{"model": "image classifier", "horizontal_flip": true, "num_classes": 4, "arch": "convnext", "mlp_ratio": 4, "widths": [64, 128, 256], "residual_init": "none", "max_grad_norm": 0.5, "batch_size": 384, "epochs": 46.4, "lr_schedule": "linear"}
Rows from block 3 of a small image classifier, named by matrix and row number. Rows with one number within an expert belong to one neuron, the router's apart. Each number is 128 + 24 x the weight over its row's rms, rounded and kept within 0 to 255. All counts start at 0. Numbers have three digits each.
After each expert's rows are labels from the 100 images, of 14848, where the router gives the expert most weight on average: "responds to" is what is common among them. Only what is clearly more common there than usual is listed. The data: retinal OCT scans (Kermany 2017). In brackets: how many of the 100, against the usual share in percent.
# router: slot weights (model.blocks.3.mlp.router.weight, 32x128), inputs 0-127
# up: expert up (model.blocks.3.mlp.up, 16x128x128), inputs 0-127
# down: expert down (model.blocks.3.mlp.down, 16x128x128, transposed), outputs 0-127

# expert 2
router.4:188149145098117143165067167149095096091136130127136158122096122117091166105120141113155076120081127102129144097138109141150162123125129130156137129122114104119146102097133113129157092072159106143128128146144116116138127120128124116142162160140117145190147123130108109157158126115146113130139105086097125088130125132167111151115117102140144115083137126111143108183135172129122158154102
router.5:116135108116096152153075137139077093102125138118123129142110122169127131119095123128148134104091092083135164129157138119131166124121114160127137100131103089146145112140130118142159099113155141132127106179095102142165080096100115104083115167142131140129133122108095137121128129129107145114104110104137147135134135144155149161149095122119121099071104166124114127147140147102068160182083
up.3:172145118114168132140121149134132140138148103097165107113132146107135153123183158153114172162141133111132153127100136150110187138105112133117133140168104152127099122134099102106146156139139137130127119096088066112127146125086148133113125139110169114108080087131127143155169100130095160154138110186128103159135151127102141126150095114112115114142088122131111113154082101131165137163106
down.3:127147087137152115116069090105123147163100126115158147102116116123167125149164133152171151131149091142108109113072162161107148147128109130105147127110090143088156158150134145145122163128103130117130094112105135095102102117105084089115148096162151125134102132116146105141156120177132095141133071125113110136145110172096137155119150124120140134089157095158128113153117115133150112094143
up.4:112143089163119079099125096110111131133071145144097133131175159095143104116111154106106109143138156127146131169120160122144053116126127133131132166091154126095127141135159118163104100128141152124095130137152130176153108135140126117148127146106114125116162112141101101122088137144177109146141168135138123139135086131127148090122141173136126108129117141111089108128138137099119130070187
down.4:120157114106127114144129151078115111074105135124141131125152085122119156148135137127138147113160108118137080087152122178156101102141136138142135112161177128127147121132119129153121116144127123099181173113082110147171171150142107137127159111163137100100089132136176089127137155131150126136129143134163150151141139181116160141120116102123093125122106165092149128101108169087140151149120
up.5:152129145087135118139137133153145090109128120074170150131107116079106131107158137144115154146124095084127135089079101142147151139102138160102109144128108151152151113092110138144151228133121122142134118086156094110102128108141139151149147084110130143144107123110176113166124110126143110166133098117133133129140156153129145098130102124145123130144107099133153113138143144109153177166118
down.5:137129122107102105092126149122126091103144134111122136105100188110186096171163128084111193157171119126113112137109065109116122105100125145115124133118114129132159095149157130161134087078097155101119133140123162088124160133150118135160151104118115130119112094148112123167114145162098093121127102150119124131143115122132124130129155109128092109097142113133130152092093143161163142130145
up.6:131116132091145129160158123151119108079115138109129166119114110126101149071081143105122129135166148121165122097142124125144105154191139144104126150113129128096143111105149152124172156100174116121109145100161121105097122126159130164169143138102136142154160155142129143099121120082184133152183085088155108151158141117099143152083126108139117097109139128144122119130128122116115145138153
down.6:124169106108111115124179179143155116085111101126111093145131121091194141143133136091118147159140096105124125102135111097100129078099131136133167118132131132134146102096134128148160080107138124105129144138173140109118191136122132159158139137156120145118120116160110143139064174164129105135152128132121137140116134138134090106127123119105122088091098104117108149108094167159129140136142
up.7:114114126142133123140138108129084119151149150118104069107110117151168136120094090165103117104101116110162154155141141105081154149152106143072103098106115111116117106163123138122164093133142076119081131143093121123173123127128139145093113127145129131135131132098118136070142140127118169140067141108155122149135147153107130166162146127115123131115132092128083179114119160147114096125111
down.7:118117091120133133128116124109135141126087126136165104132193090126136154140128147137175089084144105118120170083126152149108140099131164169131135122191143122095128153136107099106129128127131115125150134123144102158136137057138136075145151126165149140166122134102083128091131125134116118150108092120105115177129103124133113122157133092083138104102134100158131118149123103144081115134111
responds to: finding: normal (81 vs 51.6)

# expert 7
router.14:140152104128175083162143139128144133150154089101154118086162147085130140093105142175077126132164116081158134107121111144100120111156120124100118151082129145118123099172119112130129097102167096139123102100104119101138157126109142161120114108088122106150143113125132128090106095088108132106138122121137091160166111108139155114114131111071102130146116131093125138076125110122131140115159
router.15:152136138164180168112121116096151113179117090137094117080158170139103133142141119170097149116137128096142164127121163128115122094135132133154153159129151121150153157141129118145109126067124074129135122095130153116161144110083139139152162120110124103130113107099142121101122133153124126123137141126153124154165113121107091136130099137049129118134129110107087139100142112134188132113103
up.3:096106139148131155123139128117112107145117106134083120172099116123118155150129124140110176092107152130083155203095157128115093127111142103146134144094113111126147145189129178104111145139088109151162100083149137127145112127104132083113152144147139106136151143159134108128123133168129116116122179120127141147168136117125105130152081161130158140144108104119118146113100088170163117117116
down.3:125091130101168111126121153124149119186070132123152180070161120116118119156146135166127149125117152148114127137135112184155111119164114101128170094149108145115121101127083110157091123130094159124130137154145131112114127124130150163121185099152122159128120129129154116104095138143150144142124103094165108142135140131076068151111150116093162135124144168124146099116140137121126127126114
up.4:104080116096102102139153089129115138080095143123103120168158121116127122116119102127129124101143150153122138151139149152129118119114121110113072119134132170125120114138158098139155137128145184074192114109142106142129137073131111121119088138133143125193116114092124094129151116097147123146179131141161162132148082136133116118103157095127127100143142151110107137152154154126150098099159
down.4:151134140136129143080137135120149102112167100104107146113155117125118081157154110121133127120171149107105090145105104185110163126187121130103126115134111123140161115101119088141078114113101143124152108099093179081097103158140103161157162112124092136119126131156131136151111171150121081132108104108122113117121159136124106112109136120129122116092162168125152097095106125151144138104167
up.5:156162087136122108136073123176202131155124133110152103124128149107177092133149163092135133188136134132127121118098110134119124123147135133114137117143087158131153109109124108191087089139136132135098124151167139128116134123126156118172096105150125122092167183127147145121123118123151168138114090150150147126084157140137152121134163157135136140113116155123140122139155154129102121104144
down.5:099121122102103126157107134167115134147151150146109111141087140162141159105110144119130128159124165135137136134145120057135148148104101143126147087096097154160127119135129141080086127132143092112111117138101115150126105147124173142052133122122097138123168094103088137103153107126100121159135135098119128138148103142099141110148081105168108186123168157127102127125115120133101092123118
up.6:122115121101138131140127081133128141142109132146134130141106151158136165153111096083121096117135134163088124166122125119125123109096125122160089112151080116131121075123083100131174101099137148106145141078094118131178130119140102121161120104119137143170133093111144076088157123116096164138147129114072121112133126135144079133135150106116152088130138125103111107169156114142120106086148
down.6:171146118137093171098126107116082106153142136120119095153064156152114084120107129097141124132125165135127088147090116180155162143124167140154128156091116100169141137115132168113130140127117146129116070092096166130126086139104113120113128131074122113151121138100111149129123133128132109159128129151124114136147145107102175110167124133145118159099130160116178118141085112135119120131149
up.7:108117156141131120132132100109154114111153131137124161141167180129102109123124178095120120158155107155122121110128102185156161130086136110147129101116127151128088169113122120152118157119125160163110100110143105161155103102157134161160129146112095136110091113159134099187150131116100103127152134120135139146096126142130136082161133153149137128116092134127147119106115161144110206135172
down.7:151125106161098159134146160134115142159124146148117112133079158108130100125086122063134139135128144153182146135153096103129124127117170121133154124172159112133120109122149137132111115166145114136074109142152104103171135186132107178134124140098157145138128107170116118125134130075132106117116105110101138141123117130163182147107133108160131153099153107160099167102153157109133120143110
responds to: finding: choroidal neovascularization (91 vs 29.3)

# expert 8
router.16:132131144098104117129155087159120107093105097111160161160141121093096141119111137107143146130137092123134106119108177127158085146095097137131096131144132132139156096095118096157154179136153168131142111108130135140126064068133141098124098153133135154117097170129096109134090118132136126118168124124105153123139102171155111107116122119122113080102097121108142117090130158083126144102143
router.17:107115136104124106147145084158110098093128093106150151159149130101101152109114110120151148129116111120134111130119172111160095157098112137128101107130108129125157089103153086170155166150168157119124100121125128152144071059124151113108096147121140146135090166131090093126097104122127132136173137130114163128162105162131127109136123127129123068129115123082121120089134157108131142100132
up.3:133136133142136125111115130121180125081107152104130142111115185099117144121101119134105142161144131132168127077143129105124146161155146135077084129117129116116097150122104122097169169136109129100123152128145112163117110117114111145124140127103105128120121122147148132149129162114104096137106103163175129154178135153086162108070128136083079123130140135143157091109171149136175127118164
down.3:137113143107130130108152099147178100189155140116096146111113135122109132106127121135123155111109149111101138070123168105138119144143113122100155083150133158123137057151146143105085161105122146096109130160130133121136145142131131159119138161143114091123116095136142172183099126168159095144146132118107120114133176123119176182132142090120148147132159129148143122145095149139165138115124
up.4:124139131176158084131143132090141120142119106147132108108135136142118092100088128131122140157189149127141124115202118145114075114188142122141126133089170141110104128147116141112139107060142108137159148095152114148113148145155115124151131162089109121120138129117163150129150117105126122145165130125122168122135098122132130134090148150100160137147152138147052151155127148115147122149139
down.4:135102085151129132144124098110190121140127132137112186100093121176122115157094153120153118092133158102085166082142092139128151109172123107152148100089088117105127158132085088145121121110145156111134134107121114149117122119112130161095120151116125124164110139127164110103090150117125123151085143127097138104128136136120185117138124088124154187115117139150135113139132160134160144137115
up.5:151114167104117084120132167123089144170111113113131142110163127142123128121062169126115136162170154138149124139090132173131079107130096140171152150164103103110128109131119144086095137122144094136165119094139107143154135140104113081131126148128124135109159115110136118092138106112117131110124095122109102071102139110133133121108136086099121104141122112107120145154117099085157095099165
down.5:118115082112135109149119121164111165139102131144121147131141105186138163130123130165170094100165128117137141145139159151150135131187136116149142113132171146086094171156138115114157088129118108153156119138169087169138120129102133131167120128139128133149159134128126127145126120120143172132137152125144098135130088176124109103106132156092146149123150091125085116181165112114100091154111
up.6:125137147126127102144160107122128122079128126110136127121162139115099154071117100149141148151126139163149115120161140112132139171158150114129102142150159167097115135106140144140181159137138126116141107168142094134102120131142107117078112145102121146140092120132120131201109123080072082120173107127172106144145105123133134118076111145079079122169132129133118133126138147140155132143128
down.6:150141145088105156120129113138122106163176191125110112132087173103104157133121122101113146146106112091130124105105131098127136143122117121107121090116088137116152108127126154087103158121156126110116132101099137136165135130157109165131137152155090123134121116108159170164134129141127083103174135136129131133167134153133138166107121109145126136143109124112166158124077155200167156098149
up.7:130135132168109079094130132113102115141113099154145140149161147094107112133128115138099112137149160108106107130105135180148092072119123131177094121167118112124088139146098091108103178120118153110112123119153116167102131143149132126102139142126143124118146128128156119158120142113168094135192143107079119105134120103131109105146125139156174120155133132132159133109141088080087108084135
down.7:089110114110131104141128136118118160121093112107127146142147094115124148131138110163171097071163106113121127126159157171110108120211121106160114099122122113091114146131078111134120096135134095166127130121141108156157141102106116107153150138140113180151147156096146113139141141136149156147113128124171079104161101166123103100111126124083129144092130116167103126161148119117114100139116
responds to: finding: diabetic macular edema (32 vs 11.7)

# expert 1
router.2:127050130118132132141137138122151113097117082136164148137139166112100134139107146096170127138188131111116148086124172153147100109136190126161121127170133099108115113132070107144144152084152142125103174104136126144110113076144117162166142145126112139141141110125161162146150131128150137099149124121109164111118148126130105114108161150133127095097117134137151119152142106080138138116126
router.3:154086132110132092161101150134141127101154113115132142164176133088121128119111158102130127157189148133105159073117127120157108125158126104141131119154139125118116111126111134170131149083166145128095182168160106146114128103141110165137128168122104138095113127143125179151168119109158115122159104119151155127108146157151117120103147129090139101098124155166147126155149158094140136163102
up.3:140122161120101115127164117158142120134096119130083142128136146113094069119127113126141090126124142140115145128051175137094142159129124164140118133118127153144129124135138089111128183096111116145144104075153139150158158101171104118111112115115098066111146135124160091160162113131133141103153160139122087155154136156141117119105114087083144136147128105141150153104132139114112149102146
down.3:133089111146162111066136124158151079153137084106102127094159138142134079165149143135149105131123110128099127129093094177142155140133105119118116162158127130095157121110101132147142099096078155153133128152128147113112159128118114130078125126114130109135140150165103133101118153158135125093045099154110154150127150130141120126144103138100120132104133116178099109127160135153110116130112
up.4:130151124175105119104142101151111117113096140126128118150131141094142082112125143137108115143144158178142164127078160119109166180135125129130085093124152136126126131147165133131104154121127102122107121118139161131116102116125115159111141142153139088169124148117117120145119143119149076125109124183178135125126115149090117148171128115098074137130149089115165132077140131125172137074165
down.4:136136118207165149096082180152175111149118100104157147096133164143098072140104127103189115084128121138107101103128149160146141147165104115137108125110116141109147106116138099103121091145106140116117138124100130121144118132092160133133140103123125123136106122155122138148128129136131105084079090120129114127167129125107171154163141120138114172145106132143119156104110155122120160127155
up.5:126132172107082106147163144121115143111135123119060129140108121132126123126131140150130079081154167132098146087128156138124124159111105139133106134108121178111119113150190139115147092124153109120132131082118103130133131123154106096140128133127116116164137133134112072125146128102143095087137121098131124150107099160150174131111166098108184109147169112093120127133144146147155143095174
down.5:135090125152150121096166154122140153153109092072086121102160115166154104160126156178137105114115112140095115118128113162123139137153112110141167140131109137089148111148127165106122122114092113143133134077113121131130124113113151121096151164146109178152163163150099133127113152170137121119121108068132087126167149173106116170120111109132110129101108128162095123156115104150129128119101
up.6:113101125114159100150111124106148111145125158098087152123131172142143147111123147130151136132134158150129147103143121103147105148141179082133124084142070148117094131165166148169124116125159100128111122138122128114107160097107157136175123139125154146110100132096122099125138149111163175136131152105176141164168157104079124130098104121105080109142124140108110099131128165168115147150096
down.6:095090122163118134124148118079151123118148107132126144121095110094110146128122097073140115136155156115130096143122150138142099105179130152140137067114120130136096127136154105163132105145126110086178124152091140147109122137172117151162125130100102179104117111143101124166103100126120150140110124099121130099110126065119123154118141093136107138109161146118137128098072161092126124125170
up.7:124123133163113148111163141091091120127110118132132099111139166114146119120109142114161128157137089132142157135086112109130200166136142127110110105131142126114106142143137108115138159121126095122106124134121138154135068110105102157120152148170139100145114172126123123146105148151093110144132132191191130095136150116079100157141144130146081136134100118107177150122130142125182139099163
down.7:126123110178161158130094188153132143138103117095177143120112148155130092164121101105178136096117121119136105120145138160118175117137131107171095139121123160100149139122132139093127096096096120116129144149126127137166142162093120124151135115131151143164111130167149121139144127136145140107082078126130115091172110098097168160174130143134114162131152097165101138108121139120133168109140
responds to: finding: diabetic macular edema (92 vs 11.7)

# expert 12
router.24:125104113120158137141108110134118101136101129100108156098119138087110157136128143137146094092101084093152166137138149118131140123108153157122118127117083091146144099117106095179124163084164117126093116153086119112154103102155149113116152105128112143125090133148132120175130108142140127135173108092108144135161128133124106114159081134159148093078119098112098154147125141114099151146067
router.25:113147130131146104153109116115138156170096116108108107135119137067091123120169169133119108091123119158138178123137153098107135146116120130107173077115086118149111141130106087166133161149120159086077136163112098140138121132178128141147101124104156097118115128118108140169142096098135169166180138146108128089113131140073124094133113135111119109112128126153137120147115146144118121125099
up.3:116119153156144123098122109121145119136079114156118138110161156133108091152117158154134126120157123160140142156059156148157129165094150121122134135158147162138125135175103101151121158120083100113099126114136188120131155097144116149147100135155117126130106148182122153163103137148099133118162172139135129114125133122109122118086108123112108117155082122123182104088117134146111152087091
down.3:151164133137117110089129090134092094133124123134121097139139123118122137139159135126117121146156166137138114141113108113103129114165130149140095133082110102128136090076104092109131137106099143067160146147112144137159174155132135130122131129165105160138081105150176127138154110143092105087114144119137139156135109160133173177163132121105151112155174169123125090105157130125159136083133
up.4:172140150170118106132135131123109126056180096148128184116139107154150131135129147131131114165116128113113133122161109166158136097128116082120102147110146129143103169120113124132117107145167143077108123109127159131136127114144149153150133153145118157125185082108133119095113151103133142105099152105105168166160108093133114112150172122174138134137134130137105144121136141099096092138172
down.4:085104086138121140112128119140140139101128123115110096132144136089083092128123131136100137092116087105093097124155106181090155099122124099137173126172134133114130129151119084152150114144089135142129128141128138098117160142157123119119140117135139146131095166126160112146142154144159132111088083134140148123116146167109131146102131131097132069057119119104119143108150139122101199117110
up.5:122120138127159130110122147112138122135102123140107144079148148110108141150100183125158122132108113123133154110069133162160090126131153150102143117135127104153136136121104110149141169136135118097104119143144155075118132100180164166125141158134099144105112157211133145160137148141154113103152107114114131152151133134115103138122112120173127119127080095106133120128105144060097159149105
down.5:124093116130128126108112117148115105110118095142140137108079131094086124128145131110127148135173127146110112142125105096092142077151110126132107117094099113156116104107111126137108073132109115094147138143091145110111172145187106113148105149146110148108093129140165138163139176142106119073103137091123105153125152125150169147126125120111169126138167113112125103076137119126141145061146
up.6:136101094149099099145119126132106140133073096153146117140104089103137095174125152150166111160119121125095167118086139148142091131109146126101112107124117123134126125161111123136166159145107148100123148145108127134113129114166116116117115172130129129097125155207120148169116130122119142116130152148120104147119151201146131141122118154150124142105110108145092138128111192073117104100108
down.6:151120111107118132124081103135111116093125122165130108128090118118085104156168121100103138160129131129136126140151117092122148084137129127113120170146161115171106108112100091139081100142107146104157120150117142116130168149158123134151100186150101113133110104156138150167121132109103091054142151147108145144112141111136129125131142108116122074148131132121118087054144140152145139115106
up.7:153160149126152138115133143123096128115172137122125150114174105161136185129132104124092138148129146135147117129129086150143114130139132125106147158098196149097141152120125154072129150137115090161110156123168173126074147116102124158126153123117099131132125146163127163152123121126138080100129163128155114112127091109143101161155121108147165132181144152167129128108125103123160169158130
down.7:096105120101139093138140135092154160121131110110113100110184116080142117129161129146153143125163079137102151131116094146170087110141092132091164101179156136090118097117125083131157132130104186160125146171146149145111115127137135110158165091163117093113112136162128105110131089165119131122132114139123153149130121116148090116100153132113148108113088107106134120148115123113149123118163
responds to: finding: drusen (73 vs 7.4)

# expert 4
router.8:118148164106141096165158133116075128084155113136151136151135118130147160082104096121132090096111134131147116138129100132142118149159111109148164109117160089094106108102137129160195110128167133124110150097123114130128136124175153176137126150085138147145123113177150107120133096110162135116160116093115125071111140118156128108118165117146108113105142108144128125168165117104082121129147
router.9:107165140109139131166133155147104100132155122097166119150132119128184170080137095143118101086112106115128136124153110092113140102122126127145172074093102128078131129109108174109187092160156151128135135104098102108112101148159150120146098117137145127174115117161127149101122094095147133133155097111131140084107134097105126122131137113106106130089148102115120133148096109117099121150131
up.3:135115171118105141148166120111159184112139119109093146143134135111124119132139130138124139105105143144135126094106130142147167122159162101067141122107171151138131122092160123180160127124135120110108098129121126110125147092173089143119175114103129155105063174124143056161131130126125123103105122119124130150163116114122161108137134136121125131148114120134047104147116144150110126128105
down.3:105189134121135156106134167135098127155098113114111106111112160170147104150161132153145095099105148111147094112178121138104163145126131114144097126079105104104134129133088169155141139129106139111101153142136128135112155078098166127129141123093181151103126101137125139103129105133130106097142072130146108098147113157125140146150099107133117165127151162132120157101109107146105168171111
up.4:155106128129143101132136127134140179132139105124124144117161142129148154130138166096120151147162159116112143092110121163154102101137087131092113155107142129110128140091094086193117176100121155068090114127098113135160146084157121140149142100116154158098150112166165102122137126116141155098121120095155133147146112134163161092132158132141110117123103145115102080150119115091139113104129
down.4:176177108061136132108141141130133098130119092113103113130155130126135109140127126122096127101140078084149106082155121139115124138112183131125121163128109132119131108172092112081115142146106127084129146121106151128119180154130095101140127090144123134104134127140110098089122142140156147137144118157159145103146096162112130111126086091123103131114098137135109183083081105135133147118113
up.5:137119104125113113085127120121110119109080151144115114143122127125138099132139121136146080117121105128141121206126158150135102155094140124189126143126147122113118131160125078115144126109082109094145137091177162143133165109147141120118106148141123120112138107185130108148101138145173144134150138117106156118123120081137128100094123128146143119144134094166085083124151111145078094078124
down.5:103174105147139090120113063115131101093105114105157150082157104109127140125145156184174106105163088144108148123118139150112111111186126113136157103139132135099126105139109135145141137122115156161172135160145120142140139094119119165128109121163144125124100164129162086104174143142178136112112143113138125114106128135126121119123144151104143126132109085166155085120153118112133089106150
up.6:114104076151114168130096115143157132130124113133128118151109117149157121125153134085139147109124097119136150142184122108119148144157133081140139091139118191116117152093158148189153114126108138157117094109127114113127138147107123123084138086166083120126106164106157122113151133123126108175093101154157118145128161117149122120131132141128070175159147104122148114124106132178135166130133
down.6:143110145134157119124118136111106185109140091123120147095132146097122093133135126143162122099133165150091150168132108127142119113137090131181162098107115190102144090157121111139112097126102157128131089159101132124093162108126138125116161164131134154126084108148115129170106143136099137127065128138157118114175151161111161172156135134108138127158169125110130144155089121149120109120134
up.7:136141095125130161156152146136170164143118125119107130094091116092136123140118104120147116104049092133158109139115130095129125115103113087094167132094121117134168112113125142212133118156146120078103142118110134085085127104171158146108133150120118133112114149144130117135162093138132166156098105123129145135115124101094149116140134110143125153125131150110079119136119151133107122099079
down.7:091168171182123147130074135104100134168107135113116137117125113151108102134141121170127080073113142129117122108166134152120153104143120167098111088102086159068146150134141154132112156112116135146127124135139110131124108116115152105143134143100171179144124125083129147108170057122123135156115124085134095110154104155098146135138118151117110157134148130130131120147126134120109115157124
responds to: finding: choroidal neovascularization (82 vs 29.3)

# expert 14
router.28:117143167090133179120144104125126132129116101137151147120087112166149163144146130132126103102087132123147131170119125115158111113109133125132141111143128113128176084105082128166131120161163122077107110078078153123141062114153147108176142104164146146112123154149133101121117139168136184147110148109110153104099121142121094100145086118140111115099120135105121108139109110105109106117134
router.29:092131136127124144121144102114138137135105109132142151115114160142164136154156125125130118095103102112144154145110152125151092091101147135145121099162095126129159102114074100168127140150147144073131108074071145126129069098158145127149132102147142145132119125152146085125137146163136167126130145104104145098114143121130085091138092153157118094099103131078146100122113097087104125095128
up.3:132132122184096140120097104034099115116123128106123121123160135109141091121120146116106127113118141123158130146103095112133117136128086111117095114147156083130121167094091154133159164158146131141115102139128095155136112135188123114111124149110149144136093124143118142144118159146150142168159130115132136140109125169101137097099114188117083110118080133146142145134127165098089142137134
down.3:134160123127111096125106114083140135087135145131097144131156093088108156134149103087124113164146103160125117125137097145129084104150088120136164122154096143142105121098156109201167105126122154118141143160140134163142143150154107118158121119158117131139086149161156123150119124113101158138118136113127146167090149085169086122107160133121102125144115118093174151093101136092142135119142
up.4:109098162125152083135154103101128137155119130161126132136139146104125150103090135128155109135170102138126133107109174148134114089152122131125080169170119120102154098168132137149131123101173106098144117085120130128107161126080149163142148127111176135157157099098140144083155121109153125114143157107119131113114147092137120161129139130111131095149141088113113158150165103128185084120148
down.4:119105126155144166144117109128128154114140141155115152167115170164145135108097067124097120109098180152144127164148129091145133163121149122130072148133113115134127143176115124072116114145123096107125147128082115129117130142119144113136126142089133124145131098090102148120142124113096197085129147140136142118121134131125127121148098146197127145148158148108090138148068124117142118130092
up.5:157116105163110111111090125098132126154119144104137112098170182113141096107089168088114120136147168124166127141085109145116103123139127119182090134136136070090115134098091117115121157153140136134131101120119106151131106147173168137126122142102094122084112109158130113165154115126110132132165114137094133107125115102135119083121141177111136113108105129097140113138106117067114121141156
down.5:141107126130119123152142116088158156110122149114118145104148124082121166125154100090126107105135121154117131145158134135135068134178129144133098133169146154107083127098145086136161077143130139120123145173140097166156157120120115107173161137141151124150131086118156100142098141146099176149128147163153106148101108126137101108109161124122086109134157112101113162140098126097148120144170
up.6:127156117129121093131129187137108114115123140092149106120134093123126110083161162159112135109129159127128153142132124157150122156136156104137093120118099145136110153154114153135126157138142120094092076134154105151131164110151128111125070154142185140172152134112116100103158127119168151190095122128146119117108102095098115155145157115115085101137179141115110071132117136143129110114120
down.6:079085138114150089108105097101142154143088167128095114142121125132139111136142140110096138125101148116136086122137150135133108128104175115114095122105098107124146169155139156151103134153130129148126110140130161125088130158129113100106130074133104116162102146141131121087102168158118127174093094117155164145150124133126120177108147138144148139169129205120148150087131122161131111148132
up.7:128109177129147082118176127115109141135127127175127142140130132143135138125149156108153158115156142109111138117117136128135116069143156147109082152162113117114128122184134111141110096095141123096159115102140153144098159119056163149179140134136141122177189111073133108088139118117164145117138166142148142110110168148130127148149177123121145122141145109106144146126132129125158116125144
down.7:099120139156152136132125152152132162158136121118122146143133151159152146121106099111115140095110157136129104134162116126137142178115132122199078154131113089127135161165102124098115124115109112094128126107071135108130169127110076081134141108084125106156138123128084121098156145123119184111133125124137173107142117163124105140165137134151124117151137160144083157140095091107144151144096
responds to: finding: normal (91 vs 51.6)

# expert 11
router.22:130077156149148101119136123124159102119146124137121126123164156115164126125145133163088073162143138099114157079092150168128135144155152136140117151143151164126149135084129093162116169075130115143125132086136130152153147128135151123160112098123089104155107126106175122129134150117167101090143120126120128097128117154185138088095110141096153114118142096127087158099143110118130138139147
router.23:106096186106113103135160147118129121112121131147083155134117136114177138124133116146120067113137157113117162110105107150132130107167171104161089165140132152098111105098138117159120120104135096154163086126152140126108150136125135108178144133123100127162144129112174063145127153122161115099140133126127145127114103134182100105087126106110163127135144101087135165127152142144111136114158
up.3:098127127138166096153150110148115152196104136114106127082131106172142138095091087136117127146102154119122096173144119125137130123113129136096118130094083109130130131142150148138132101133158085021127138098123108109132161135129131136114132163142133122142150106090135114093158117078153143161147116123157111140159119130106146130149166111124140114153134106110084112132121114139148110097134
down.3:120172119127137151130140124150129147161148122180124122201155144185145142120114105117140124158117124168185170138158159147105139127132156156156120125135150118124117171098128124122137110111143061134161145162170094148123087098105165116114097125130101130121145081138119140115103130124116114166131122111108087098078141131125134103111138142100157144115120143129102104115150094099114100118143
up.4:125134117161121077105096095100099114123111185130144143145161151114111073126119162119109149093133135115132132105146142121174094110111081158101139126162174121151135157098123106119125128132105108155119123161151127149090130117167121162128157092147129152136146098152121157146100141125164070121166130138113148129122126140103139101105124160123116057105128103157122102102134124108080138146114
down.4:105140133124102121117133169120129133117154152124138157168131140135134134123136121109185165115161093104113132131096135140118136121141110151159102149109085151117153150114137109110166080121170117113156148130133140137097146124142116102181174115154141169164111078139152120142114109121154086142111100105085123127193072142131147137142117108104110130088124130075120137149154138168136104148166
up.5:172122111139101119078119129133154091159087133108129142123121151129101111157146149138154154126125115117125084153107153105142133137085175108127086135164094109128141124145065107098125172100119126139136094154147126098114149117137109066100149126145142124138119129114144131140123126106145138136160114131090194175100123128123140174125115164163153121155099086145138135092097145135134087117125
down.5:090088160133107143121122151109137106163148180130081128100122151108124133112105139092168138136186183130129097154125139123144136154143109169124091140145105140143139159105122127119127116134146139114127098137117149161080154144159087116092144134123076116141124098122110135085129108121113121139116151160116142090157134158128198158175157125128140143162149154098162103138157138122130134157132
up.6:093151129112130153161147143178150107097146118110141136112064102136176140087108131154094130108104099117130128145129090133124144159145110133138181149129150145136122162129169123145154049151126148117119140105150096096118137111127166129138099089118130129159124167151125111100122119115112138109153085122120118098139142116150107075110130120091135146089110136119142143146174076160134144135128
down.6:102130138128150073110113132132137131088180120139136157140154104124112130102153155117107157139126103119145159109124087154145120110118102142128154088148144166084118130092153076132155110109143136120141125186137123126148097150163168113127126122151134112114114126153116141149140139134101152137103134109121149149076089083139089114116166175102123082102104125105133163159162124122155153113178
up.7:078111130142161126147132155118158146164137110100135160114126128180118127091131122126093119134121104146160092124116121125121169158152093173121155138140145107111131137104167125141145115139137107081116123078079136108110172126126126155100130097098150124109114166137145125050120125117112133126115094108162114141173123123115133135124136118080124125148115113094077145126097068156151129113102
down.7:126173182100163126131115136150128139115123089152104117166136129141100133142152137158110133133117099144157182134156134163146149097101154159132124104162170150129133133119163128145148105113120133163178171141165105146125102112131145102107106124125117095122119122169143133102113129124134153129132136139121150122074186108161120084096165184115158120117103149102096112132167083111130119131150
responds to: finding: normal (95 vs 51.6)